{
  "image_size": 64,
  "embed_dim": 384,
  "encoder_activation": "gelu",
  "encoder_depths": [4, 7, 7],
  "encoder_stem": "deep",
  "text_encoder_causal": false,
  "text_encoder_width": 128,
  "text_encoder_fused_qkv": false,
  "text_encoder_bias": "all",
  "text_encoder_positions": "learned",
  "steps": 5900
}
Rows from block 7 of the image encoder, named by matrix and row number. Rows with one number belong to one channel. Each number is 500 + 50 x the weight over its row's rms, rounded and kept within 0 to 999. All counts start at 0. Numbers have three digits each.
# convs0: first 3x3 conv (encoder.blocks.7.convs.0.weight, 64x64x3x3), inputs 30-39, a 3x3 kernel for each
# convs1: second 3x3 conv (encoder.blocks.7.convs.1.weight, 64x64x3x3, transposed), outputs 30-39, a 3x3 kernel for each
convs0.0:360456479446419429482459388416404539554426452441397400432416560429502475463446469485493446533508476648553469531472405422431403474486484444460489496545486483423427574567614465550603530607629530569486462540514465559526436499488419436464525445453435481462410427513504437433
convs1.0:511576603528521515490615517486459441386409485422502547479559493438494395569534487498498455493497528476507491477490517521529588531592627380463505429432471518582527554521561505491494631497595582557491500479483421453458600611586490549563497432477614607548527520535495571635
convs0.1:506524481491488586526502462582482378506378507498455403449455553446532490500381369546525539535562581509458508475514482497509541584478556581462502433453542588442464501501436480502480543462534463408466473499475550487428515580453432532487494526523549542474528531511453415515
convs1.1:526478461465547505481595506528542591538609544518547489395503432554518532516474380502498424540469518519495479405530552555489499549543549454423470423411475535562522541508500531637482475525510563450363549511481478589517422516446475548472475549510529613494494458510498457481
convs0.2:538490398529540510616532522592491502474533498551482561515522481504606508492546569507457540434351469515421536479554533549513582574506440438515495547507597509495498592548491554483483525494536491588513510480435511438389410496519390471545463486403498517607536493593466466527
convs1.2:511530516529503497453508612511519435517503495560501552485533449520510486560525592493504519485469476583526499520460516544443433554511476458503485483424430561516542518585531515540549457534597546447396420469439424435444466538514431491522460505473564497476418547518555553565
convs0.3:484578532499507532476536454486510416599509485513546480516534466497417427515540555496417617469507591498475425458493566437460452413467441533534479485549573527517479443471465440539438510511489501437529463560505546476455458432519504458522470536448376510516503559571507457529
convs1.3:403454510460474486523459489378469471490452440509382461468567635432480519598497476491528482460458444394470551506533481484623495535567502478487451475484495461481446506530513560549507596543473510493480568556550514542615506521479626623460510575535456413454499506504515527432
convs0.4:468501550527444435521479555514510487488562443490531571534512556530462427513529516550595469417512430548573417623628549544632519505392506517455440484498569517572540482492513490465582447399443458466476678522547435536472457578527399501553483537505513328470545519510439505527
convs1.4:498464508464537556519495606466472426514484511499460580550486505571499401567539474554531547453484444550485503493556535490388497488486505526462470506464516538481556493430467476352389503411469458503468514496573495511576485534562520415519517472546467534484518491542479479514
convs0.5:494611533459545509656528568507454567420465532526477470506503597535508544533521473500452504429454506436518577423466480568474500578507552415513564509460477577604577490508509448565482517483423522496408485484502467480506494551511500514565496490590473449463408446424462521549
convs1.5:557504653413500490451482500489477545420483555516486533587569529524524546547496473511513456521539556501536477438449524466473482464524410460512469438557520522507462495467481565511522600496500499475534494409463533492493522490487508471434535499502416451457484557570589542579
convs0.6:474532464511462505508569533482519557472495457532457548474482488549500456492502411406484493514558526435483467490499420499452539567506519371542505497519442561529501520598489493506500465449457408455461452516462457625531537533547445549517501439488410514548530435537474555567
convs1.6:607445553495537489431434532576558487556474489545447482528493430496471486448469463553607534466513583489447395457391443508447515527514553505485527492645578421504520428375478521481544584539531433472510486541524543577527527533412548557501559530464425460464534545416428493534
convs0.7:435478425496477476547444480458372527496567515544579542452550542459563511594553505539481459491441454447494462466528528536565504533517485460565469441536470419509498486454518519539491553438533575612423538527507519402524558566560537541584493432505492538480543553534430431458
convs1.7:507507427495441519403451470581574519560477528548511505478486437500455524567497517477588430454529378460518429507433464466484490488500514415490479492446450496489482513571501486534481461458484522506665474566616525556616453478429472469542520512466412541494530507458560555514
convs0.8:470522542490508548497460517530478538550478488421489476506471465468486483467539498418503463527525450476519518540561411586596419524485457496439487559521470479502470539554462428573529489499547420474634604526469533549540510449551616461484530458427543579492499577537403439500
convs1.8:423464549436452551526480513548501627605464441498416312503501529494386353408465482512610589506500483562497539602498461457521493490515452464563641475508569516499457615443488526511521502449500500511465587493497549485512544459485463465424493562534525428463443478506468451519
convs0.9:447508481414555486515547395404524512439437468480519475489409551509452542554579524444552539511550527536413454497479435518494558473523459416568449457544431548564489408473602509494479520486403605502504454503534492547531551615478490520448529542507545477486478511446501475435
convs1.9:554517537492553571468542483428599423552519493488527464515476479474424466459434515535529545517433486509497471488481439491519469447453476510396570416496617535535542497490469488433418476498558476557505449494475528483444472494573511507484572489468520494476437426490462514426
convs0.10:602474462478447565443408478507472419472447403414513476507588518509433443467476460478471489473450491484406439623427495519487596518518465498542600539500463458467520470523516500470573541494563440424489390498491418443622519460486589405579538464574515430494449465402520440482
convs1.10:514495453550532520501471587501535511518524514529546542495575477521516477622453520408555543533434479493457520540535546553487513533585587485465527520530515506431525495521505521477512505466528469489550491496570440500531442533496485525485543577523474608484546574521525468473
convs0.11:468514532519528513437534449400554534419602473447417454534441474512543557488442467402539454492504553550496417567473537568419532538474489493504534561463511531444508542524492560500542536428538532501445539497439511529531509457451495566508483483476465515509443408443606463462
convs1.11:441501559414406623487559516462359496488461489533499541487452402472444404498461593456559534545590528439429476555543503519572522521472519541518545500453455586456422460555539466467482555519543523485424554541458522555508428474440494477486428461510503588578487581533457619553
convs0.12:504481508446373492470362565555523483566492481543473454385373441419435526475423415466497454549485455462562435481459409507451465476482510475507516538484534453405450556474521445429450522452520513506480461449573510510502483504593494528505531436572568571540500651529500577454
convs1.12:551383554568465590580489535587512565561530558567525555493489461522600510559518505563448486525449475457548593563493457509488510548505464442403477545409421537497545522484567531469522557582553564502614474479515546519519516531568583509496557533502450496443570487462508444414
convs0.13:557456499515495489506568594497414558453488444534550560524611441366471493537488525493510538525460528435513559541449474554459477547504482560473494526486494505515562468528566499473543519438427566478398488476477417569525465338455576464577486612558460548507464549541551489515
convs1.13:401371494546524560467425417394432474506466548553524441432529569493549577501453558479541465492477512556507523516469484512396472446430654534457564461507529463497438489454494554503479500522467539520517569556515482541529575395466520439459482382546520433525436445568479444508
convs0.14:501440494504526428504540503544557584537516451550473439520526443485548463573460460636595427554520539471447510464488557476518516516458443500511475497501553440520462510514501403515453420435609463501538475562505492604595566492515533481526579510423566579502467510424523420478
convs1.14:465533488442452569478496507449624553560535444547403376509511530597534546506473473546486509504499530501464403496515460459468425462587570441447408458458478488481507519548609391506507417514559439468520579409503491506473450486521490542486497458498527460419548566468486535504
convs0.15:453522506486480503522481469481466549453537484477387541511508490524519513448414497538478495458412490398540494433417466549553451457541428455526538536428508468405650483500604505600503392560471439488365483453479582417532461388468566526495592592536473528519457370522459519565
convs1.15:411534544416406511455445496508499592494453483496522562455501495559415470498498498592450509494440503521513557528460499490471446486433522478476516459456500429428428495478455452499472563487487444475581441414448431505422488534461506514451441444450468430562511491521490403461
convs0.16:523518559557541503626518497457558505480537422568496505473503549571534507455450528530454458496513474493434501544433516497434472407513536563451414500474373477469431521542494524448536489600534538501449622470491483464427563548491558516532499485524551479537518463439510490500
convs1.16:484503482479522516472511488534495563522505595611472440482457555502415517506481499528486443546514510446492535514568526498560563529452504468527438478498499494540551469509460474564443481561473495533542447482523416454478467422478454481526550513535491486532567563516597507524
convs0.17:475515573467481555441446409437522470557537561488519436501526598501472507453480465494476457515565573472535513435444421462533445479533613536425489539448507546608436592454443465450484517536506461512556422446495483413570484537359504523474428441483456537459405510562508498410
convs1.17:533442503471498560558497502484438449500519495491469477422432515547508513609548581449462472491459499441468524494416504504363451507466466535560414489457514468534412519427525485453500481463489585511509469503509554471513461446496483455475524478476462517435478536435534554567
convs0.18:574564475592543459479425436504569479437507401477512483430517475517482384488488437541480463427513532466501459416524470456437479410464523437491339429429448509404451552405536586423447484490404485531495457455428545528497574532478392545545442547658504441505474537504507553559
convs1.18:481510415554558506451424422473504530583482501502493542522513498554526431468546403460470526449450488451468372516393380517538459540491481512599581554588505523551543509445423559501491511467452477462522488482536521519489534584534507492528582633499478477506465418477483393427
convs0.19:513455433535529476510461522449387389444464452378403427493574630526584521536473485546543502485452495518506573484514496510482522427415516476470477590536609543560505493542527520542478486497553494518630483509458528502552488474498511479590479477533484437422446500497559553523
convs1.19:481485519488563545483439479483444511525515547421452503545523536502492536548605456403538544499486608513483528423405435461505475476555508575547569480463509409387401530499523486493537575444438469543565531473500570559549494502410544482419611480516609577538551500507489516524
convs0.20:553508502542533513509534534456463562544570561555635482565522457503459434538544476538499521541619408552476470536450489519453523559438516442477454477486499524497440535419468478504475552395447598560507489492458510483488378485512447504556432402537517582501510545469531488487
convs1.20:499523416568504411513534422532519572472495517464543476424491442527555501476556525456462513445443517462389454528541452557501496490528457487439490522468570539469495491526458532597569550656515584608552590594573547585584522596502484556591435512531428485495467578495464459459
convs0.21:427535505557482490474440435530469536541500546508505462450409434425441481507497506419464463481456436484458431569562444531473528517490548411485492506451385504466455464441450478502441391467392477509523502445456537395506525516452508488447445555493572568500524452475484494409
convs1.21:555491595565470537618480560480538532494504506449426456552451474527560503492506536523508566509518509525473448549520523549497527504518543537577528520503468427530497461404430506465439514520466559516560573556607571482610503495451482542428490517500602501506612482503556505631
convs0.22:538519511442507477523444512468489514439530510475573436454445560524547443487482498484486514479475520449535518622420555434519486494427498575497517491546477492480463493447540564566464535515385460419517464468488526504593435511478453497484460458514547542530427490560478455467
convs1.22:593462523474412557426427474456472551530534445485597490460476376534505437516413537483609486483552577530562480548536541519380447559490490454516466490459473588429533571496486514512470457496548502445506392440542462514526486614426526468441478489488459503488530499485459412477
convs0.23:498529457493567457445542526515458460528567474518567585496416484543496598555489438444521498583439473518511505528569525530529464442510426517448607465461475506483498536515427527461476517486531468495450526507474495455521469435493538472476464496567466502516470430535533525549
convs1.23:555522564507405534446479566488502576483477550468534593537457485535454534475488607511498466510454450524527526506496535507439449477395561475453526501423526514494458507453441506497488458566548458470501524462432372492489460471447453498534554569483540534522514452516494342493
convs0.24:581546540490564468524557552559533513521492487527482490532417450485430443431380425480395437510386476434419432527481534540511553529450582431502480542495478467574511432441459417417528449427523498555603457566586611537606468466536488509499515508437583550583509506502528466480
convs1.24:527460549473452526459399374450561528552533541488496452425485457476491560488520578352461530461535563494529485473542517526545547587526531574406504588443551529462503544540552453511509474498501607610539593542492585570488495530593470473431490472490417498519422608516413526453
convs0.25:429450491491438426492490467498402418467485471466477402443491607494598577548542492492504560509528489458479498479421436509524482512495443477513498498545501568573507631546515538523459508465554450413523461481487467531534463410515475406477485434469463541510526566551502512528
convs1.25:539510587478460486505498545346528443483598477408511508512519488507501529579591564504507444502499503502498531453471392517479517457492503451449501449456519461402440575599640530519554469543533460518553539526523550556536585498476500484534527576538501461468494530522524516514
convs0.26:482560564499579523505546506423500524508484527493486439458544477541526491515436452461461481438458510520509517523498527574645593543538586506520474516578544483517544419424453522554464483534495561516499520512504561507532533547554480478504469516507492456502499443497518504533
convs1.26:450523575445516529450380464450473482527505497522493468461490510450493511560573528443451556452442468608543493537511487545566498617616541502514596460542547499463442444420449618497515534379556481451439540545560552508553481515492533475584448458535568592470480470474434506474
convs0.27:526498537514487468550480487523448541498509602515485532520588470589543448469447433455464519495386489498490568532558520502482457487483453496512471558524481473450478557497462412472505577573519491437477556599431409434391474480520489458530490425524437489505422490495501462461
convs1.27:405437596527489500495494475513454480473521489519497498424433545529417535486463534478457438437541488541514529499563503550606528386503539419556485480588510533530524508462436416463455499473415527452496536527525595466515477466464547485440517474470535505453494438526497539490
convs0.28:553549464513586390495453482555430529500502487469522463424438481556462502489425450426440467410430588412500629525545532558498473527464392403501521519613593456493530572483502527449548458478495538456567471466424473432478513429534577517548503486442450392556474414466476452508
convs1.28:479493485605489478530507514554507556513550479510466430442499497514488406454503422565438511514465509491467551463584495554605538611516428492488423645468439476510509483399477569532534485551451527494460526446458593454540541521480451567514475563538428448464533468483517497528
convs0.29:509433475545497463455496499445460441418465531432446594471482508538563457477498485529492501476499527497532476477450554500480522446464440422480488489421501533489536518524451422480471447420406502440397559523414504575485398534567515406484572444386396456577465512592495570600
convs1.29:470423480514467528462495560539490547538566517432551534450493550484475488482526486501502508525497456472473427479428464471461515463465491452477509376468540400503510540501496538482472483493541500417444584508446525519436450471599471522561561558525421482556428471533414496448
convs0.30:512527481509496492480500531432397458487505556581482494528522539488494482497485446452507506494526382404530495569413450516520592455501498543428422430600510527515420504581471501440446477488529528511486426543575435453421439465448453513517494489550466440452488546501553572482
convs1.30:536481549547513517503459465533513571506435497532533529442454478489485448424477499596526561604593512535495466542481531457462453523498523539502505558638559498601472482491490402417526408477489538512457498461454467463532494477442529500486480396439433498435548564456446458449
convs0.31:545383420591451557546518527482518478599556549533474532532569475478460410468441485558504510436492558396451408515499512525440533528499507597559479425480565421458508425473455523497519452427496426463462517550539422596485476489517556411526474486522506481476506461499475542466
convs1.31:576527411534507500447446508452478441567555461484426517451529452523518488552422476516463474592593548498559479510423486487486528426569485418510509534491496556565510371462438475424375424467531556444468563462510525470489544510522468410482487563511453437486390517559546548433
convs0.32:414458533535499439505508531524511558415413547431500480401490602466490486471501580469522448457508460454356414421559556549525454453480495479490450475519483525461483493444479594520488493483515660535607505522496626475561578606479516483506407479577506446409473432413499451475
convs1.32:482558536483594449503487539480484498467461498488432564522477510534472552456459449492562531416464434491489501502490491506436456502521487460548490458493498467463511535511511502514489484581505538550449572462527491484623513495528575576529569477318494513570499459488520584606
convs0.33:518475587530498576563533584552460648453426546422447535492536529554596458519455505520551474453421453437575611522546528474616491512488514471520491527421505539405414539575502505514548491456523436535545414462522516500474546372476389481471498539506496452457487531462579517449
convs1.33:497512501553527488534497506588507479568479466611515528514407502473449611488484534498461411385394416468520501532564533575519604574508462473559569413479507453485451503485553615547531502455566515512589484509503481425486558529592568555552465493487499496575630517588536492500
convs0.34:518484557401560528565545558599522443474495465496545455510557509527454457484550483597489486552643455561466515503413444520444372628504397438466532463471462396417559492444516503562518467520467411501436443466475634587524440415524436455400556517547590560480555495443630556539
convs1.34:430536506459453493449435505532502474441463578587576500550491425492484452451452450448476608507445434454490433568458494568527464481495500439413547458450500427577546558487518506442426469472530527507472567479494533513398535560563470488535574551518430444555460525491512435481
convs0.35:424474507470515493513503552465459397532548494511585494431559461567511477549438484489376503479462441466520435507480392432456450439376466507454419538532499457509447438493562453483438629508433515591509457493513453399435519488527444421570464514522533534492484478477486483476
convs1.35:520484619461458459544532404432559454477538460503489500547511474492483473503499599453557534439490569462480523534460480472460504488384368574554591482502479494511525526493464483540493547507458484465579412401509501472504473396514478483596418582543458545500492537499471521572
convs0.36:478506530427472518471416521450426524457456508530445471561580502555510523616557511549476576514428518551543533502496504502511356437476396624491451537458554543548499476502468478480409462436506518503540520566529507546566623459452504395448581340386541491422534470547519425430
convs1.36:461600503445511559419481487600523597511491503515511545471530419636525498616575538445478483471553532424508543483476442457522418448461378551514555475480524491417513507556510453511425415449333567587540521607495480548591515504448468575480454630560492477499488452486517473487
convs0.37:521484527546477534504498514471480383492430456388425484510498541473543486470463555435492472426571501440532531510556549454356463439428498502440445450403528561456537472528550456587399475565548545519561561518497572581578538560416538510523447491468483546466504578503428475465
convs1.37:520527467445454489457403585525562529482534523547460583505573516525452527525528543445500543463581624538534493482511463492581574508573517548532495491454510488600489541506491518520479537489423445528499483458496574495532547432433582394402555504547461524466439469472453559505
convs0.38:553501450512511503482486561437434491437575465516495586453512501447450532517389434484421446512392391434427346529493493487376503536517569462454441551459430509527457400398425458454473545578446518493579519554600655520509584499546539498488460510601480488507492435494560551456
convs1.38:444554575441434553596453504512555533544456529590575583483522488557489505507505459543464512551585549516565493401442477498522471485478525512507580445496453459570485574531471467474410570463417552548466486455543579575544595585482490497516476549548477611569471557562502482493
convs0.39:459494434472510410513547466422417424468454499387402463478603465487528583533467597508427515447470496465533592457486538459416450460468445508467552530526521512522492457593498515565625567433458459516565530479390459503451528421408557550392582567464414497539446482479518525624
convs1.39:586493463524446480509412513514555463631473481482487497437486487529537653526459481382499576497448496506426423417510539499505500514507572519532557516500502514495502463459518446461593536488519489470451520496412541511399556579532505623541498484517599542522557506480420507473
convs0.40:478524568447432564354478586481532470571499496534443491477412440477500463481517481485451429536443404489487470562511561495400444494523435533491512544430495483513511515421498436444578576567538447472395460507536512541492560647649551473484419490513587591478534487490446528497
convs1.40:478436475542504493484538607475554412457465506414446542494488542503502424556522444559517454488479425514478567517469608493452453561481556456530503440469479430411477552532576535580531492556504468431391435442480488529460460437551570556551604499470539539534592540496531529431
convs0.41:505675456521536506530541481601536444478411483465472531555544523484507487431508516532469454516473462571492505467507513505416573435452568507531481485509550469608486520504532498515501483443465505568456573458309507579448483520516420434459377428578488441500480421450434476545
convs1.41:445417479573516466522407522551594534528542571529590532474452414493500414478519472411493574421517545452513515533573454561566530389565538488494570571507498477410371430491442471435482540567573522565513532476466454563440517395507477540532558527486488497513492503455512561504
convs0.42:508453481544533484554517450596465465459483505526512408479578505496414501487554498484511499548478464556434418459561528523469442484478451431483431509518548464429407449482475524509513455406542500463534481346446516494421466474458516516575464431546598507463516427380544480483
convs1.42:459535576387483492547451499555457455474524549525519492426324477507336501466496487515528490532474466484478525474481530475470437439428500456574484471539442463560538519514468560540519536448487514431560555544572468482607444527396471490519432464515451591474572519523470449501
convs0.43:499466492459437546491476424453412503440512551464472497499451429535459447482486486469462486490500546487499566435566487482582571457568479521551508505489597506411579556551512609505483586555561464504493503493478558588538392490588423514502470474488445454433549569458495511507
convs1.43:491583438497498429536502509432444440550472463555477552512384491499527497568565427536538556585551542488433467414444554501518519565543563465453501455451530400445436528611495624601605562522541582542560541518495540523461523555482539562518469422432527499432511490431495448418
convs0.44:435510453530460605543511589433632584471438559521426508534476516531422425507475535414413490435482620482534550472527554521458475543490532464380409506451546607516569432522443463525490485503498534574539511436470448438487509435471511490655494501571424433456500462451514545495
convs1.44:523457528443507461517504490571504549546510538537478498504515460512551536521501487466537568560493579504418512573512539425534518456515451398548504464473498560489460415546492564558483518488527430502505498501476437464470543613529502517480509531617501459548497527583410569518
convs0.45:472464398525484505513482519541528511580518470401487527354472504467442487445498489499485538494500481436547453500554471509480452468515542472426508566490507487490446479489613434436493557559461517529491467534451524593571526527510456435406562455495450455469470614529482497528
convs1.45:570537465428512430532430544522515432431399457426468494419420511551576557531504539553552567454424361556529470473397394463441438540584550517517557443444532488465482478533449446481497445490470434515458469450559507434573505475429460443441461446437550518599492551492441523517
convs0.46:534506507570502512521440529470500593466462565488440511439476498460500515389461431520573523462523526468587495472471529539488467500453465434464464494519452445435450517538524426450429474497482494501479580410471458559521532473447488493454443397482526470534488478567478574575
convs1.46:452565523498502461498468456551577591570505527475445499501491546385518498450540528448442465527512491517504540494466516513567499518582528424442527453532575536491510437447429480411433492468460562562488499557525428503480460488450482515439478572512548555525483438505592484479
convs0.47:504572553477464419464476496498559539496484474529540385528495482451436501456484509494449456506464523423457519419525462504504565527475483464546532547480531509509455518486472503506483488557550573503435465576491524445470363433479500536490434517422610527524442500551402521500
convs1.47:467517456465465502495478516486465546538547560500481520530486630495454547454519523566531556561530526523464527579531517466457486488491366506546569501605441602522468448491509443437516511529493542561578563524593492592499425544495361413476445441537553484486464470436458556480
convs0.48:486458496518492441513534447542431473546469450519434401477486533501415467496497556464435456495600595398511493465458413486416450510417411467493351579651528496521455535429539539454516478493461463569496466535510593588565514571520477500490497479442449523507427573501473471483
convs1.48:582488566607489551546430492485518494450418460548449465578483533522460498470470530503509499591486544425502551417514480471522446564490497459476443486447436410367374495528540500471445434522471591532537514541574566508713490504434548598515445462472470553525505576549533539490
convs0.49:491435483489544576521527458503568398523495543586475477580457500602428551466544475544485507478419401458463476495398447447565547470566585495463500508570467568559581508550511546484506490452504506444615526466606454445554538550524454518448446534507522483506517487493475385457
convs1.49:528445507554456394479538450573584547468563526518504442426438412438546475487629552409563526540509466476470524511507542471450533451575575530610554490529499466528456554560437544465436499530468511518542485521505540487496467441496577583465497518438546507473577509539519490512
convs0.50:454445477429502484420459525444546468418542512521537563531562508535464488530480423503574521556563529506534507418425500425422492478416557431439448521450458478530497551566495533488492483453487517418450508414449381480466484372427431445472378484469488478495500580461504565452
convs1.50:508461438391392494441450535509579518493540543496508615515523587525490572501543482450354399547500505547454544442501484438542547519579547543451550487407530506463544522515558549527577524478510543582495543519501425371461448443428436479521502511511580501518581510497484553496
convs0.51:523503555431484467508416435480595498454653582458495534523491486461506538513552507516417392509492589350505422500524573471500487487367494526605511505445601490485472459491478476463572474432412413480475473461442430533504517532440430614446502493490515464475582454445475455460
convs1.51:560499545565583508553576487485551567391477462434388411543532579532548485463465409467419463501528541537552580471431517460544585522545583447376419558408453455480539481574512477503549482466513488510474494507465518492437498539515494482455438509505393466445445501545532534529
convs0.52:577520581546510490542478405597447469508443484469495507465454540589513521463520464542588575441529470592540500519509584578569513558499503507520432536527479662514492467568513490542461437504537467546367475509461538568469587482638517551525508473441536461448481501502457488513
convs1.52:461534505446510481528500575471476472498399398468382451432546531535511565511543521483431419492392452441500543488542542483549531553577571431442453501561544448515444477454517428511523539429522449434439492453395546469462490435426514535474498555484534520583534500518523588529
convs0.53:470487565522421474457449505484410444560426435487394529536602538549482472416465464471551575497486449458496480466449426584529503554481563550531529503550446510518577477474450562522487490592460510475429438518480444472576406448501492484494490559504505510443563568548391459531
convs1.53:496511518492503492521419453481475446564556524443370491470359365502547483452528467525556544478494495601535540449503584469457523524579592470432577480429453495507475543464430530473477515490490459497358502499475407421488432454412456516531536603536551567549444423419469447467
convs0.54:617616532517580502544556535426527496415460459461464473411522387503548517617663575531598452571513511529617593477494485478487481546548520470608497479482507556581490522440540474504489535504559414488514559561465427495487503577517506518497543499454524511441524465452442378440
convs1.54:531482479560492452536508504527518577480479520516534541531522517446484534536540439548658526550617523505590578449501474425471503466454522460508547481481530455483422452492582446530579515445547552445400557466461504522491577595501627623548495530509618663625585660507602504541
convs0.55:462490474502474495471442474517516512491515485540468463449516617527499559565506558450509529484437519421442474512494517494507559447504501437516465583466489485511459425516549503507496550483465443514444566533365450421568522492523486421474465395505493500452461498556452477485
convs1.55:520424501594471542566373525536496481490559489496489412533596469536536327505644539453486540487588566510541512434498451502514538574518531576564558499613550568540608533479332583488387501509476424479488519510400493461456539484413458488413480563508481481487519482642570533609
convs0.56:492488487570524548554463386521475514458527485448484440467426466511489518495521520497521428583481385535447469488582552527519498505483537455497460537546473453483429475404485557415420422514512409485525450479514441571562549486460578535442471420453513499543476474482497490532
convs1.56:538491508528506455449571514540487547548564535499547518598572443499475488569489539534570465569624534443410485471570556491526584501424544538487467549513471538534536487412494429501614523523569417504415515454466475568555514492537446595537491512458531519525483575505534493451
convs0.57:487492529553479439553580511506446468441546477430435443505527443494484492435476505527600556514507516593546513422515536490440486538533515446434495555428460488600439533488487542535512422419460477464428494497561406499502553498471458367410409477505533566506400447485501598491
convs1.57:530547481547514472548578479492549574481563547494536532377513502460547594505505557480466460508538591492446460523463496526514494530605526458474504459445462448464537525494492495518555387503483448563537519525576524575551570539500597560562518428485535486455571544460585562440
convs0.58:466415476424520523524476482483574477516641583555583625549591576440458454502513491486498519442518515516576579586560432492564620478504490576499448513503570464392490448558499446527477526513499484505614400441422439447537454497548469421542496504506492504507422471481512461545
convs1.58:602541644595506520505505545471513444477471475523515530477548521521503561576580570570536552477457485429472442543572542525509636447512395522482503436454520532559527515459473447503536519497584520452557558536514465467519569620510537509517541591566603600588609596528480531469
convs0.59:502531478550415510478451486433455475488534498551457468521594552532495509465507473468517514419525518490566449525463535552427541446488461555478491472548528439493477504480489531408581460535500608557519497459456536447484482478467502482493416379535528477536491576521442469389
convs1.59:437503386455496575498469555467547502470463534526461512498595479526524512544457499534543419522571568533577548551496545452497530486505559523558532500558488590471511528533446497613488534483538503475405426479393456520436551556551553466509520588463476480475443413434476516473
convs0.60:445552472446515454435479469345493407392496428401437486456472529498506616537546530465451466415463525451542542523531544472480490573444439397485546443480516469424516527488530484489569454499498421441564479488511480554435483506527503390464511425443443399394425449439398451446
convs1.60:506559524548570546509505537486548440437516456565606486542540490476623580472445562512473406523471468471500500477514526438470453483539507531506520518448513553485537459472516364435538419486537507494466481530478450496448467559542492535521597569534471449534436501497515560521
convs0.61:539562430492502497521545405521499447533495535488472446517468500509582636498553595516460537427444463438478469494484553429460534491486481519565622425420503612579428510483504466504460465560547373502472542439524381402481474565508464491564432454451504408519463373495431413464
convs1.61:450483394434507418469566485444440405434418420470510459497532484470509555521486533506548508553446511567580546444432502479526535483479398522426438471459468579462443474488565471494490385475461477530418514505449428520530472517474454500511467509488437449481538533477602585526
convs0.62:476486488510495494452486523492554523487456497444517435536529417475500496560517502526534472481432446514442456511472564454462388520493485590506546500522508515482492561471554381348455475544520488526478610689544466499485384476457541542496578451444498519485497469459425462486
convs1.62:454490606483515545507526422539474432537536571539554573524442451543479501517426471529495450572583492499471449594524541635552574527474453495529468465517441462479483418398493509536571529498563462541513537461516539517466427522464485519485545523457455460527561520573502558531
convs0.63:510513514475514470472449462560504497543502475495543472440465562552536569423541541611575527488589487416414393452457500491427436453522499580508515425462412488452456378382458489458507525467480518447542514522393527518488543521477403485430404420445483475492513505489472529560
convs1.63:456459486470449495484449408416492534435474420484424396430436514481516535457510585515459505498525376616569463396455526485548476518460444539571553434485542399522488498344394558458475516433490536474512504458438539448470568512573561541530546558488519505501585510491531498503