python train.py --model="contrastive image-text model" --dataset="photos with spoken descriptions (Open Images, Localized Narratives)" --train_examples=203450 --image_size=64 --crop_scale_min=1 --horizontal_flip=false --tokenizer="char" --vocab_size=53 --loss="softmax" --embed_dim=384 --encoder_arch="resnet" --encoder_norm="batchnorm" --encoder_activation="gelu" --encoder_depths=[4, 7, 7] --encoder_kernel_size=3 --encoder_stem="deep" --encoder_avg_pool_shortcut=true --encoder_widths=[48, 64, 96] --text_encoder_causal=false --text_encoder_width=128 --text_encoder_layers=6 --text_encoder_norm="rmsnorm" --text_encoder_norm_position="pre" --text_encoder_activation="relu" --text_encoder_mlp_ratio=4 --text_encoder_head_dim=64 --text_encoder_fused_qkv=false --text_encoder_bias="all" --text_encoder_qk_norm=true --text_encoder_parallel_block=true --text_encoder_inner_norm=false --text_encoder_drop_path=0.05 --text_encoder_positions="learned" --init="trunc_normal_002" --residual_init="zero_last" --optimizer="normuon" --muon_scale="match_rms_adamw" --learning_rate=0.0022 --momentum=0.85 --nesterov=true --orthogonalizer="newton_schulz_5" --adamw_lr_other_params=0.0019 --max_grad_norm=0.5 --max_steps=5900 --batch_size=512 --epochs=14.8 --lr_schedule="wsd" --decay_fraction=0.2 --final_lr_fraction=0.1 --warmup_steps=170 --weight_decay=0.09 --adamw_weight_decay_other_params=0.05
Rows from block 6 of the image encoder of a small contrastive image-text model, named by matrix and row number. Rows with one number belong to one channel. Each number is 500 + 50 x the weight over its row's rms, rounded and kept within 0 to 999. All counts start at 0. Numbers have three digits each. After the name is the row's rms in percent of the matrix's.
After each channel's rows are labels from the 100 images, of 14848, where the channel reaches its highest value: "responds to" is what is common among them. Only what is clearly more common there than usual is listed. The data: photos with spoken descriptions (Open Images, Localized Narratives).
# convs0: first 3x3 conv (encoder.blocks.6.convs.0.weight, 64x64x3x3, each kernel summed), inputs 0-63
# convs1: second 3x3 conv (encoder.blocks.6.convs.1.weight, 64x64x3x3, transposed, each kernel summed), outputs 0-63

convs0.62 083:460518517432534448489567522362567501533501557533450539482527564486448526475481495499469514514520466489477501468568496533510445430476465648492417491533470549540471340535463571515471567429516540
convs1.62 097:454533499471539490533466610449478486519505506432484452501461494535478445435431447466525464477597509473552570566546558505450528518454468404423502477500481482515439484486487544514494611569626369
responds to: text has "sitting"; text has "table"

convs0.32 072:505513449421544409522503514544456433453454543480565511499465510540521434505472545600461444539446375512427510463508501477411426482436490522470460430448554483436407496464531567397522543529457532
convs1.32 102:477533512559462532454544449459616430552440454515624495514504482519552557474533475601536571486528466490543501538505535468337530510467434533448514568456470502510492544468501554407487483551423506
responds to: text has "standing"; text has "holding"; text has "table"; text has "two"

convs0.61 092:512424403523513532519498458536498461506558497491525540481594520503467453478499517428536427468605547531497427536460496498469449571379500541491406443557443489467622576457498530582523569513488449
convs1.61 085:585497415556478502576464431586434533462590540502528478417440452505428447534475502546509513529508494521474501528407473440511473506543475486552577484419538577528445526486479476507394549568525386
responds to: text has "holding"

convs0.4 107:430508499522481473487454463390516451459462529399547525529476513451512376437409553494532530483428545419510579417503480486462598560544482565461497499490539412493493562476535441470577541531482448
convs1.4 092:474470446526428518530475510561386466577499466570590492421493550508560557512568490584474482478526447530458560533482428441471483473498521418542482457491423540480505589571470475504450589518381521
responds to: text has "wall"

convs0.34 088:545484496410539446425505506476476491514506443549467511385405486434547491420514529457490477467546491413484528482501502443511548504479554403487523494570471560584515580430565443387490480489593445
convs1.34 101:533622403505492524560464526444537513541474512476486466493461417426345460512467539521533467474486485519457541580459556533471500517504454550557490502571545459628504499628530536513498488501521562
responds to: text has "wall"; text has "wearing"; text has "man"

convs0.13 088:502512473501495551513445495536523531522409398390436441480487462465485532520470525508558483487535464438488544491572428441440543559392575427484559428398501564506520499555500507452547582566469438
convs1.13 097:547487478498475439506497482623496496476498476483449552456548510428477543445534435457560466575531512518473547480428463430395496473460535573419481478516626375515473481510429565489392501511492477
responds to: text has "man"; text has "wearing"

convs0.48 062:616611400486507478529475433562427480547545572484507515509457521471427487568558486526589433502460472418526534438525463469489403461510473495477496495447403490479504430474520448428487407514467466
convs1.48 111:409512405489474544526418493441526409543394487546520478480598485494514472493496567416477568495529506430502472433520467548439538546494532609486483498456551481457520487424447476530537579609446492
responds to: text has "people"

convs0.26 075:423579498430401554429510441377513486484533470489455455529466518488590466468604488482485450530375462535518457534415487458437479509501545504493447563469575512507593504478516436572498524467494472
convs1.26 081:600466439523495483449418442447439447545448471540532497422402505507480505510500585468515481444520538471494394505593494486399460443406487557530471534476474485438463490606467486513452595473520524
responds to: text has "wall"

convs0.57 089:542448474477514528525442456536466495479408509407557485480512451537486531388495412437428437494373500444445454464479432471508478557581465489458556408474490569512456537500561453559469411491494471
convs1.57 091:446445478500539513568456554563532491569458467607478590555422521512477416437424483468551529481481490473558423446471485628507514454537440502496443516428447411463459514466484568479474546533563546
responds to: text has "trees"; text has "sky"